Rows from block 5 of a small image classifier, named by matrix and row number. Rows with one number belong to one channel. Each number is 50 + 12 x the weight over its row's rms, rounded and kept within 0 to 99. All counts start at 0.
After each channel's rows are labels from the 100 images, of 14976, where the channel reaches its highest value: "patch colour" is the nearest of a few named colours to the mean colour under the peak. Only what is clearly more common there than usual is listed. The data: microscope photos of single blood and bone marrow cells. In brackets: how many of the 100, against the usual share in percent.
# convs0: first 3x3 conv (model.blocks.5.convs.0.weight, 128x128x3x3, each kernel summed), inputs 0-127
# convs1: second 3x3 conv (model.blocks.5.convs.1.weight, 128x128x3x3, transposed, each kernel summed), outputs 0-127

convs0.113:48 47 53 39 50 53 60 38 64 60 39 44 46 48 45 50 52 37 71 76 73 54 57 58 60 48 58 60 58 49 21 52 53 39 47 84 50 50 52 22 38 62 39 50 45 75 76 54 37 71 28 57 46 47 48 39 53 47 41 60 51 33 57 79 60 57 34 57 56 34 42 42 50 67 28 32 48 72 30 43 43 62 38 39 51 56 51 46 50 27 57 53 57 60 56 43 49 48 63 47 24 41 47 49 32 40 63 54 59 50 50 37 38 49 31 56 60 69 47 40 38 43 55 48 39 46 46 31
convs1.113:63 51 64 38 54 46 59 35 64 53 70 37 56 44 53 53 45 49 59 81 46 67 35 43 19 46 52 51 29 50 48 59 82 55 48 37 60 50 52 49 40 55 47 71 45 42 56 64 58 60 50 58 33 38 42 28 54 36 18 37 55 67 49 62 54 45 54 56 56 55 34 51 38 50 53 45 37 43 40 67 68 58 41 47 53 82 44 40 40 52 31 69 51 56 50 44 44 36 62 43 25 36 42 41 39 64 65 56 44 38 75 43 33 45 48 33 32 55 60 53 45 46 51 43 74 47 60 49
patch colour: purple (43 vs 20.1)

convs0.42:78 29 60 57 65 47 48 30 58 40 41 53 64 41 33 71 49 58 41 58 56 52 39 42 36 48 44 52 49 78 53 44 28 74 51 51 41 53 40 29 53 42 54 48 30 60 35 60 44 36 39 78 63 42 54 50 48 44 55 55 59 57 57 42 43 36 43 45 60 78 36 41 55 46 59 55 63 40 34 52 63 57 12 63 44 40 39 62 37 44 48 35 60 70 44 50 42 30 54 44 49 37 60 74 53 46 41 70 30 62 65 41 58 54 41 33 36 42 44 56 48 53 47 60 41 55 56 35
convs1.42:67 50 49 39 48 66 45 44 28 45 34 73 63 50 59 63 62 37 62 70 54 49 59 56 59 74 55 43 43 51 60 56 42 57 33 31 53 25 68 50 49 45 43 50 45 38 66 63 62 48 46 58 47 49 46 63 48 63 48 55 59 27 37 76 69 56 56 58 52 72 71 58 37 45 53 70 81 65 43 67 41 53 59 59 65 53 32 56 44 45 51 59 23 69 56 45 64 53 33 59 55 61 49 61 59 68 61 52 27 48 58 60 56 51 43 64 42 41 47 66 55 56 58 74 36 51 63 49
patch colour: white (47 vs 23.2)

convs0.6:53 81 46 68 42 51 42 66 52 54 49 52 52 57 53 39 55 29 42 39 45 65 41 44 59 41 60 62 34 50 36 56 45 50 73 66 58 39 34 34 56 53 44 39 42 45 72 59 38 43 36 54 48 37 53 38 39 57 59 48 06 55 48 53 36 46 30 48 31 40 24 66 45 42 50 29 69 73 53 43 74 54 57 68 65 60 53 72 60 57 62 34 61 43 42 40 52 34 51 54 41 43 52 48 67 37 34 48 65 40 38 53 59 73 45 51 70 48 53 50 45 62 56 43 39 47 50 39
convs1.6:52 65 33 39 69 52 35 69 44 45 39 54 37 44 50 31 60 52 43 32 34 82 63 40 59 67 42 61 38 51 63 59 35 40 48 58 44 44 58 42 53 54 50 48 64 54 59 35 46 55 31 55 55 31 66 21 40 44 70 45 41 46 48 62 56 68 30 14 38 60 48 75 27 35 50 39 50 56 57 44 48 56 50 43 48 42 54 62 69 47 55 35 63 46 41 40 55 56 57 57 53 33 51 51 64 53 54 48 50 89 48 64 37 71 51 49 57 37 38 40 58 56 61 57 39 54 60 59
patch colour: blue (47 vs 9.8)

convs0.45:34 40 57 52 45 42 47 56 48 47 49 54 37 45 51 50 45 24 49 40 51 79 37 53 50 41 35 60 54 69 32 65 62 53 64 41 57 57 56 62 82 34 59 40 51 51 57 42 47 80 35 48 55 76 55 58 33 55 49 42 22 38 46 56 47 41 60 56 45 55 60 67 47 32 71 50 44 32 45 39 42 32 43 56 61 61 47 64 54 57 53 67 61 59 31 50 55 60 57 35 41 40 28 65 55 14 48 73 46 56 49 58 37 35 64 46 52 35 58 46 47 58 45 55 25 52 60 57
convs1.45:51 57 40 47 40 52 34 37 55 53 41 46 61 54 46 51 35 49 47 78 60 60 38 44 40 63 50 45 60 67 40 43 65 46 76 57 44 29 38 44 53 43 42 44 52 39 66 40 43 44 39 75 55 53 70 76 66 42 46 57 32 34 35 53 60 65 38 48 46 43 57 74 52 41 57 79 48 57 47 60 40 14 62 46 47 38 44 59 56 45 48 53 38 35 28 52 62 52 51 72 58 40 62 61 48 33 43 33 57 33 33 30 49 62 48 37 34 33 54 36 66 57 61 48 63 37 59 44
patch colour: white (63 vs 23.2)

convs0.40:30 75 49 73 58 46 60 47 63 42 38 59 41 46 47 45 42 54 42 63 56 50 52 47 44 51 47 33 61 61 23 50 55 67 47 60 55 48 26 68 76 59 37 57 61 36 63 37 54 34 59 54 45 42 34 64 46 64 63 48 56 45 39 38 68 55 54 51 59 64 59 50 28 40 30 61 42 50 68 45 59 50 40 47 63 51 56 63 32 33 68 43 67 57 51 31 51 33 43 43 42 59 53 59 76 66 48 44 47 35 68 79 52 62 62 48 27 57 47 59 56 42 44 35 39 72 37 31
convs1.40:43 62 43 67 51 48 28 53 59 46 51 37 58 55 77 49 34 52 57 76 77 47 43 59 33 71 49 73 46 48 37 56 37 42 49 38 61 66 52 43 43 49 34 62 76 42 55 46 65 37 38 41 42 67 51 52 45 63 46 59 54 48 42 47 56 48 46 56 64 64 46 52 33 42 36 63 67 54 41 42 62 55 37 27 40 40 58 54 35 71 56 31 40 72 44 70 51 46 26 29 41 55 28 64 43 48 59 46 70 58 50 66 52 71 55 49 53 38 56 51 25 63 56 63 47 48 35 41
patch colour: white (55 vs 23.2)

convs0.110:34 48 57 54 27 39 80 61 58 38 42 35 46 60 57 49 41 65 74 63 44 50 41 55 54 34 72 41 44 45 59 48 55 44 72 51 47 49 34 47 61 51 58 59 22 47 48 49 53 63 73 65 48 24 75 56 54 55 36 64 63 61 54 44 41 39 40 41 49 43 48 55 38 63 41 72 57 28 64 44 64 48 49 63 48 50 43 48 65 63 44 49 51 50 53 47 63 55 54 50 54 63 30 30 61 44 44 35 57 48 53 68 50 54 62 73 41 32 77 48 46 41 63 33 54 58 73 75
convs1.110:40 56 54 33 52 58 70 48 45 39 65 34 50 57 34 18 72 53 70 63 40 49 48 42 65 56 57 58 74 57 61 53 58 58 52 44 45 39 42 59 49 57 42 62 39 47 22 37 44 60 37 43 54 32 63 51 42 68 43 58 50 64 56 29 40 51 45 51 50 68 57 63 48 58 50 63 53 49 25 33 54 53 46 52 73 52 49 78 35 46 80 50 63 54 44 46 51 35 46 41 63 77 45 52 64 51 25 46 66 38 49 61 37 58 71 64 51 43 69 57 43 47 72 51 46 56 57 64
patch colour: pink (87 vs 22.8)

convs0.66:43 55 49 34 48 47 46 35 35 53 49 42 55 49 46 70 95 48 50 36 58 41 20 43 64 35 51 69 55 63 59 45 56 57 62 27 40 54 50 53 47 59 74 76 38 40 34 46 40 54 58 48 55 34 42 64 54 59 68 47 61 42 42 40 36 56 54 59 51 44 56 56 60 45 46 31 41 60 49 37 76 64 65 50 68 49 57 61 74 34 55 43 60 60 44 50 39 58 52 58 69 57 62 39 37 62 57 37 70 61 44 43 27 64 55 47 55 56 26 45 47 56 71 54 59 63 63 51
convs1.66:43 49 32 50 32 50 41 37 20 69 53 65 52 51 60 57 49 41 41 62 49 64 61 48 45 59 56 52 44 63 61 71 40 64 34 45 48 28 26 49 50 38 51 48 44 51 29 45 54 32 28 39 62 42 65 55 48 50 62 58 61 58 67 47 33 50 29 47 59 23 49 78 52 34 63 38 45 40 28 49 33 43 56 55 44 49 49 62 27 58 48 46 46 40 63 71 42 54 66 34 46 39 36 41 43 53 39 33 60 52 46 56 55 68 37 54 53 51 54 83 34 53 31 53 58 39 57 70
patch colour: white (53 vs 23.2)

convs0.46:37 44 46 60 46 70 28 54 60 58 45 57 48 59 40 62 54 36 20 55 61 47 61 58 33 68 50 31 42 25 50 44 43 55 51 59 45 63 72 55 67 51 58 60 31 60 58 58 70 69 67 62 40 39 47 57 43 65 51 55 39 46 45 48 62 31 40 58 50 42 54 53 55 58 36 71 54 56 56 49 53 51 33 57 66 80 62 48 62 70 67 38 37 45 62 47 57 69 54 34 60 53 54 48 50 45 50 55 43 53 65 83 48 49 44 46 23 30 66 41 61 39 44 27 40 30 40 42
convs1.46:41 40 41 49 36 26 47 75 45 49 54 53 55 43 51 39 64 40 38 49 42 23 69 53 44 65 61 35 69 63 54 54 57 32 63 64 41 44 82 64 61 50 55 61 43 52 49 76 35 57 42 81 52 57 51 55 86 43 51 56 62 56 42 56 71 56 63 49 43 47 20 55 66 62 41 40 49 56 60 50 50 25 62 46 58 52 37 45 50 68 76 72 56 45 53 49 44 59 58 53 50 58 52 39 49 69 49 57 71 51 62 63 61 56 58 55 56 43 57 56 63 56 45 70 44 46 55 56
patch colour: purple (50 vs 20.1)

convs0.108:41 56 28 46 41 39 44 47 57 64 63 50 39 60 56 50 58 35 42 35 54 65 48 54 53 56 35 53 37 59 53 54 51 48 52 54 54 33 50 41 67 80 51 34 39 61 59 55 49 46 44 45 34 49 49 36 53 44 49 26 35 45 50 56 54 10 42 26 52 44 42 56 47 49 65 59 61 22 74 29 22 48 52 66 47 31 55 58 72 69 33 45 39 43 52 38 57 27 43 44 60 58 49 52 84 27 57 44 54 42 52 49 57 43 52 36 59 46 55 56 47 52 66 35 60 46 63 32
convs1.108:24 66 51 38 43 35 49 45 59 35 35 42 66 57 54 43 63 37 55 50 48 50 66 50 56 54 32 48 40 29 31 56 50 36 46 66 38 66 40 42 62 57 48 50 41 72 67 55 35 48 62 47 56 73 51 51 70 48 38 47 34 58 57 58 40 58 56 48 41 45 35 41 53 51 53 34 36 29 57 47 19 45 69 32 48 62 43 30 44 52 66 38 55 68 73 62 55 48 62 47 71 49 69 45 65 19 39 25 51 38 37 60 56 64 55 44 42 58 50 25 51 49 49 40 44 55 41 62
patch colour: purple (56 vs 20.1)

convs0.112:40 36 60 52 34 61 45 30 47 60 50 43 43 46 62 35 59 28 54 47 63 35 54 51 34 57 32 62 61 67 43 50 70 57 57 61 55 50 42 47 46 62 51 46 26 36 55 62 60 66 39 61 21 66 34 70 56 70 52 70 58 37 49 54 49 37 34 50 34 59 48 43 47 57 40 32 26 48 29 46 27 40 45 56 54 68 50 67 33 72 56 45 53 66 61 64 42 63 63 62 42 52 47 37 43 51 69 69 48 79 36 46 44 42 46 42 48 49 32 57 56 64 62 32 51 53 48 63
convs1.112:50 56 37 42 28 53 31 64 47 60 61 85 51 51 55 47 49 60 69 46 53 23 63 44 26 52 47 29 53 58 41 36 45 48 59 41 75 47 45 35 43 72 65 28 46 55 56 48 52 36 25 61 48 46 60 40 55 39 24 54 49 28 63 74 59 43 49 52 37 42 63 64 51 60 44 60 49 48 58 60 31 49 63 62 61 46 49 59 51 51 25 63 58 32 33 68 44 24 51 48 50 39 52 57 57 27 63 45 43 41 44 39 39 55 60 55 31 44 53 42 42 51 42 39 60 66 46 47
patch colour: grey (45 vs 22.1)

convs0.69:60 49 50 44 48 58 66 92 46 32 52 38 47 50 55 59 48 32 41 33 27 59 42 61 43 41 45 41 64 57 56 42 46 59 61 63 43 52 43 60 54 58 73 68 47 71 53 44 65 27 54 43 40 11 54 60 33 69 46 49 71 56 37 52 60 42 61 52 51 67 45 47 57 49 47 59 48 36 68 56 47 60 62 44 39 51 46 44 77 32 50 49 46 65 36 35 57 40 47 60 70 44 36 35 53 53 47 75 52 37 45 62 53 63 39 74 51 50 67 45 36 57 38 50 48 43 41 67
convs1.69:42 32 49 37 43 44 50 61 50 50 56 38 40 50 47 45 55 46 55 49 29 40 38 55 39 47 29 51 30 38 59 43 25 38 61 29 47 51 38 58 48 38 26 66 38 56 33 43 60 41 37 51 34 42 51 61 44 50 33 18 47 52 61 63 54 35 33 44 44 27 39 43 52 60 28 47 55 52 48 35 58 54 30 41 49 36 67 71 53 52 34 51 61 53 70 60 32 35 46 34 49 55 43 53 52 44 36 41 64 50 64 66 23 55 25 77 55 44 47 54 39 37 58 42 28 37 61 42
patch colour: pink (98 vs 22.8)

convs0.124:46 73 33 47 51 37 39 51 54 60 63 67 31 58 50 44 53 57 52 63 50 48 30 50 46 64 55 40 47 52 45 35 54 36 50 80 44 70 28 55 48 55 48 46 39 61 55 46 41 65 48 29 37 39 47 55 63 53 69 29 70 37 49 47 54 50 21 64 51 45 73 35 88 63 45 53 51 72 37 48 42 33 51 40 49 48 45 45 37 43 31 48 68 42 30 59 37 60 27 47 48 55 43 31 54 41 54 57 50 57 25 51 41 60 58 59 43 31 31 59 45 46 39 52 35 53 41 42
convs1.124:72 47 53 36 56 45 45 41 49 40 73 66 50 46 37 69 27 44 46 56 33 63 37 43 49 57 49 30 50 48 48 54 57 68 31 47 38 57 62 52 42 42 57 62 49 39 36 43 47 52 51 44 45 39 39 47 50 39 54 37 56 50 55 72 53 44 46 58 46 62 55 47 58 61 50 41 39 53 26 55 63 49 56 43 37 61 33 50 37 36 56 51 41 40 49 34 46 45 37 51 55 77 38 42 99 67 40 57 39 31 54 40 82 26 73 43 43 52 52 54 45 48 33 36 48 43 62 23
patch colour: purple (69 vs 20.1); blue (31 vs 9.8)

convs0.123:66 31 39 60 46 22 41 52 33 55 56 41 63 68 52 56 41 56 47 51 60 47 37 48 57 53 29 46 70 59 45 42 52 72 66 20 37 43 63 40 74 49 54 46 51 39 44 49 46 57 58 40 29 26 41 75 43 50 47 26 46 64 75 56 47 61 40 39 38 43 49 54 29 45 33 43 51 56 66 62 43 52 80 34 52 39 47 35 56 42 63 68 56 59 50 44 43 36 60 48 49 40 50 42 47 65 63 61 59 41 63 49 62 41 49 59 52 84 50 42 41 70 66 52 44 46 40 55
convs1.123:76 47 56 56 40 39 51 52 45 66 45 58 55 52 37 56 54 56 48 57 46 67 48 54 42 55 51 53 54 40 66 12 37 58 46 54 50 46 58 25 46 64 47 59 49 37 53 58 64 54 35 46 32 62 50 63 41 59 33 52 62 65 52 75 79 59 29 52 49 63 39 57 49 38 53 39 49 33 48 47 71 36 35 58 72 38 64 51 30 38 76 51 41 60 59 40 63 46 60 41 47 35 43 51 53 26 55 61 58 31 32 60 55 52 57 36 70 78 46 47 36 43 52 62 47 76 37 49
patch colour: grey (45 vs 22.1)

convs0.88:58 45 50 54 37 43 49 55 30 59 60 56 60 38 41 42 62 39 65 42 58 58 68 63 44 61 47 50 48 48 81 50 66 45 48 52 54 57 49 45 21 66 46 64 47 60 57 23 32 53 52 67 55 36 56 49 42 63 66 56 39 57 66 39 49 31 36 50 64 52 55 59 35 37 49 28 42 53 39 53 56 30 43 64 51 51 57 56 64 43 79 43 44 65 42 73 37 73 61 66 46 53 43 53 47 44 37 46 28 40 25 43 31 58 45 54 64 57 36 61 52 45 32 42 60 51 70 20
convs1.88:34 54 78 47 50 45 64 49 52 38 45 62 64 51 62 59 33 34 58 28 53 78 52 64 45 51 68 53 32 10 50 62 28 54 46 42 67 29 55 42 48 56 59 45 69 47 40 42 41 43 57 51 68 53 58 53 47 42 60 57 35 44 58 46 55 56 47 55 54 52 69 45 51 52 37 46 42 49 54 58 26 58 70 56 48 56 25 45 56 50 49 44 76 35 63 46 46 49 61 36 78 23 39 49 44 58 55 49 27 44 52 41 49 33 38 36 66 39 52 53 66 38 43 41 64 42 60 34
patch colour: purple (81 vs 20.1)

convs0.27:52 41 51 69 49 51 66 28 45 58 48 45 69 54 45 32 56 55 56 33 65 61 55 59 53 44 35 55 68 60 52 25 72 64 34 48 63 62 54 46 59 42 49 66 43 53 32 27 60 49 47 36 24 43 60 68 51 56 53 26 42 60 38 56 76 45 56 55 57 35 32 11 58 38 67 54 43 46 53 56 46 42 61 51 63 55 56 57 58 36 60 48 38 55 47 50 33 51 62 60 34 40 53 57 40 47 56 52 54 30 44 27 49 59 54 64 52 47 49 77 39 59 30 42 60 58 63 74
convs1.27:45 66 53 38 40 52 30 32 27 30 31 59 51 50 60 39 30 23 48 58 32 59 37 46 54 53 60 36 54 67 60 34 37 40 42 48 58 29 39 52 31 41 27 64 30 45 40 60 47 50 50 57 30 46 35 47 44 24 45 47 56 57 60 53 61 27 35 58 63 31 45 43 46 52 44 51 42 49 48 57 44 55 43 42 51 45 41 43 40 51 53 66 37 57 59 71 43 61 54 23 70 46 57 47 36 54 59 43 39 58 53 63 26 44 48 68 77 49 54 52 55 64 27 69 40 54 38 55
patch colour: white (70 vs 23.2)

convs0.96:49 54 43 57 51 59 66 63 49 58 47 49 44 57 45 46 68 46 53 23 48 59 70 46 50 73 51 46 41 55 46 54 47 51 49 52 39 49 54 49 40 46 43 41 44 62 61 58 53 40 70 33 52 53 53 53 50 37 90 45 37 46 40 31 41 38 77 46 44 46 37 57 62 70 70 45 55 27 36 59 86 41 19 48 62 40 51 45 35 71 62 48 57 61 35 34 63 57 48 54 47 51 37 23 27 49 35 48 40 76 40 44 55 47 42 37 50 53 40 50 33 47 55 48 54 46 70 58
convs1.96:36 57 53 43 42 61 33 45 32 34 45 50 54 50 58 77 45 57 47 39 29 49 36 64 56 43 40 63 33 50 53 62 51 43 47 57 40 59 41 58 38 41 29 52 59 44 47 53 42 45 29 57 37 04 67 58 43 55 57 44 32 40 55 48 49 68 79 35 33 46 58 55 66 43 50 46 71 48 52 61 48 58 56 45 53 68 30 32 40 58 39 63 51 55 60 54 68 56 53 36 52 45 52 46 24 38 50 42 39 49 49 47 49 73 45 43 60 40 39 33 72 43 31 63 62 56 56 26
patch colour: blue (55 vs 9.8)

convs0.51:70 55 48 46 80 53 55 41 28 36 61 46 64 36 52 40 60 67 66 42 50 40 31 40 30 63 43 35 43 56 59 37 44 64 33 60 54 35 57 65 42 72 49 43 83 69 34 62 44 55 47 30 53 45 52 45 50 55 42 67 61 42 55 32 54 57 38 47 48 40 43 29 54 71 60 35 61 48 64 52 46 23 55 46 63 50 44 41 68 66 41 46 54 65 57 37 53 58 42 38 45 25 39 56 45 38 43 33 45 42 49 54 64 54 47 46 61 74 52 59 51 27 39 55 57 46 59 25
convs1.51:64 54 52 64 58 57 54 43 49 42 39 56 27 38 54 40 62 40 53 30 42 51 21 57 64 37 49 23 41 45 46 52 62 59 49 58 66 52 42 54 53 44 43 47 72 40 63 51 54 70 54 34 45 62 36 79 46 48 55 46 70 46 58 41 55 47 57 39 50 59 54 49 68 54 61 53 76 26 48 37 26 39 44 41 65 44 64 85 62 32 30 48 36 44 69 36 50 49 44 51 52 36 54 46 48 60 59 61 57 54 37 46 70 46 55 76 33 67 46 46 39 39 42 67 50 53 74 50
patch colour: blue (47 vs 9.8)

convs0.118:38 46 53 55 55 47 64 66 52 49 76 44 62 53 39 72 42 56 56 51 43 54 48 60 36 54 61 54 29 53 47 70 41 56 22 33 36 70 65 56 34 57 55 50 45 71 49 41 43 57 36 56 33 41 53 14 54 62 36 35 29 50 50 51 70 45 67 35 40 22 39 37 47 61 64 74 43 61 57 52 38 66 31 51 53 63 56 49 38 41 48 38 58 43 31 58 49 48 54 53 42 76 55 36 41 46 54 47 54 60 57 41 58 42 46 60 45 38 58 33 55 64 61 49 54 35 41 78
convs1.118:38 33 25 46 51 71 71 46 52 58 30 19 68 59 44 46 42 53 37 89 45 49 50 31 31 56 19 30 59 49 61 43 48 42 57 68 43 53 54 53 36 44 53 46 51 47 45 46 63 49 57 60 47 41 28 48 65 63 61 52 50 48 72 49 56 39 38 46 49 34 45 50 45 43 57 71 53 44 47 76 57 61 55 37 37 55 56 68 64 62 54 45 43 38 35 38 61 57 32 55 46 46 69 37 49 45 40 50 53 59 40 52 31 28 48 57 35 56 62 31 72 47 64 63 58 58 52 55
patch colour: pink (66 vs 22.8)

convs0.38:56 41 49 58 42 50 76 47 40 48 38 42 37 40 52 35 28 48 37 57 52 41 40 78 56 50 59 45 49 57 71 59 49 38 40 81 35 58 45 48 59 53 47 42 34 76 59 34 57 45 52 57 32 51 51 81 57 52 43 74 35 48 58 57 42 60 60 45 46 56 48 56 62 29 35 40 27 54 45 60 56 42 44 36 52 29 46 73 56 25 36 49 53 53 41 57 50 31 64 32 40 70 50 79 50 60 58 51 40 38 61 66 40 53 45 38 68 48 55 47 67 46 61 33 63 54 60 45
convs1.38:52 41 63 39 29 92 63 45 57 48 33 51 48 49 75 44 57 42 57 60 45 38 47 99 52 46 60 52 34 37 57 64 71 50 66 34 32 48 50 35 40 52 76 73 55 65 27 56 48 61 57 55 35 51 45 71 43 65 44 48 45 62 34 48 50 54 42 44 43 46 50 40 48 50 47 59 55 48 54 47 46 63 36 54 65 58 48 50 32 39 48 59 52 55 53 58 39 50 45 51 44 44 48 73 51 65 50 50 41 56 57 45 55 52 49 62 70 47 41 54 19 61 46 45 67 66 57 44
patch colour: purple (52 vs 20.1)

convs0.56:49 59 45 50 27 71 66 70 32 52 47 58 30 27 58 40 41 33 72 54 42 39 44 46 44 36 61 57 48 52 43 68 42 63 65 65 37 56 68 46 37 43 48 66 60 43 40 55 53 36 43 35 43 58 58 54 65 66 42 29 59 37 57 46 38 59 54 50 32 52 35 55 56 47 78 60 42 37 60 50 42 53 49 49 58 40 42 66 66 18 55 58 36 57 74 32 76 44 56 47 44 62 49 34 60 42 77 33 47 54 63 59 59 46 63 35 47 46 50 58 36 59 45 67 58 40 60 39
convs1.56:46 39 67 57 44 59 65 68 53 65 50 43 38 48 63 38 58 62 54 50 48 44 37 48 27 50 56 55 44 38 21 41 35 38 48 75 52 55 34 53 48 28 53 69 49 49 54 56 39 42 70 61 45 41 73 51 60 54 53 44 82 42 68 70 39 67 64 61 45 58 47 49 58 45 47 43 31 73 64 39 40 50 56 49 61 54 71 21 32 37 56 36 57 38 47 31 61 52 46 45 37 54 49 44 17 56 51 29 55 62 41 52 46 32 51 36 55 50 47 59 59 53 41 52 47 74 59 49
patch colour: pink (49 vs 22.8)

convs0.107:38 49 62 71 48 43 28 40 58 59 30 48 62 39 61 67 50 49 63 59 50 52 36 44 67 76 39 43 26 24 44 66 39 68 42 50 56 63 42 52 39 54 42 43 45 52 66 47 42 33 55 54 59 72 39 86 41 64 69 54 64 52 47 44 63 49 50 45 54 64 51 56 35 51 52 39 34 46 57 35 48 21 47 64 56 25 38 46 35 34 63 58 79 62 37 44 44 44 48 55 71 70 44 42 54 55 53 60 50 77 53 53 47 53 48 36 47 44 49 63 58 39 40 48 42 52 65 37
convs1.107:45 66 41 47 56 33 43 41 53 56 37 37 41 44 43 75 52 50 55 61 31 56 62 38 53 72 47 53 38 59 69 24 56 45 51 55 67 60 50 47 42 48 38 53 54 63 52 40 59 46 49 64 58 31 71 35 55 68 63 56 61 44 35 47 42 62 37 47 35 52 59 62 30 45 33 54 67 39 37 61 48 09 47 44 39 57 66 49 54 46 47 21 37 45 16 63 43 46 54 48 38 67 55 60 46 25 51 51 41 51 47 57 54 49 30 34 35 41 52 52 31 47 51 46 62 57 29 34
patch colour: grey (55 vs 22.1)

convs0.77:56 57 23 30 44 37 34 36 60 59 30 69 52 60 50 51 44 38 52 29 66 49 59 55 69 31 46 54 51 48 46 61 56 66 43 44 50 38 57 69 87 35 58 66 65 40 56 32 44 49 66 76 47 52 58 64 37 60 54 69 45 66 37 55 67 55 57 57 57 53 51 62 35 52 43 52 53 42 56 61 60 53 59 49 23 39 34 56 32 46 69 49 55 44 73 61 53 59 54 39 46 48 37 39 50 75 52 72 50 33 43 40 45 55 60 65 51 29 56 39 54 45 46 59 46 44 65 29
convs1.77:61 48 57 45 38 34 16 59 49 44 65 48 34 46 37 59 43 38 68 64 39 47 50 55 49 55 60 56 64 29 56 27 36 36 37 51 52 37 45 66 56 54 30 44 59 60 40 42 45 50 62 50 44 60 44 55 48 38 41 62 56 36 18 50 37 39 67 74 53 56 59 58 33 37 44 47 58 52 44 27 37 54 53 43 32 48 40 35 51 39 51 59 45 63 47 62 74 59 50 49 49 71 37 73 67 43 20 40 38 59 53 54 61 65 54 26 68 63 48 42 48 53 44 59 67 64 68 47
patch colour: white (84 vs 23.2)

convs0.97:37 67 52 62 64 34 63 39 63 49 65 34 44 51 62 46 43 35 40 34 49 50 52 63 21 64 69 24 49 65 37 64 42 47 61 51 52 48 32 34 43 57 64 43 34 55 58 59 36 70 50 30 25 64 44 57 46 55 65 43 42 65 66 58 62 53 44 37 41 46 52 43 51 42 52 55 45 35 34 55 43 57 73 45 71 36 53 60 42 56 43 53 35 38 57 52 75 46 25 58 49 19 52 40 53 54 48 49 50 42 50 47 63 31 50 38 53 46 61 45 31 80 46 61 46 52 58 71
convs1.97:56 77 54 34 45 38 51 41 73 70 50 43 53 48 62 64 23 55 28 37 47 47 62 54 40 45 27 29 52 84 54 66 59 49 46 52 51 42 71 63 58 47 56 57 58 35 53 81 30 59 48 46 34 48 57 53 33 51 50 49 41 74 56 30 99 50 50 33 46 66 47 34 50 36 47 56 48 48 42 59 48 65 51 36 66 57 53 59 45 33 53 59 56 49 50 51 44 57 43 63 57 49 48 48 46 43 55 53 40 41 23 47 54 55 53 46 52 46 52 49 52 67 65 38 53 43 52 59
patch colour: blue (32 vs 9.8)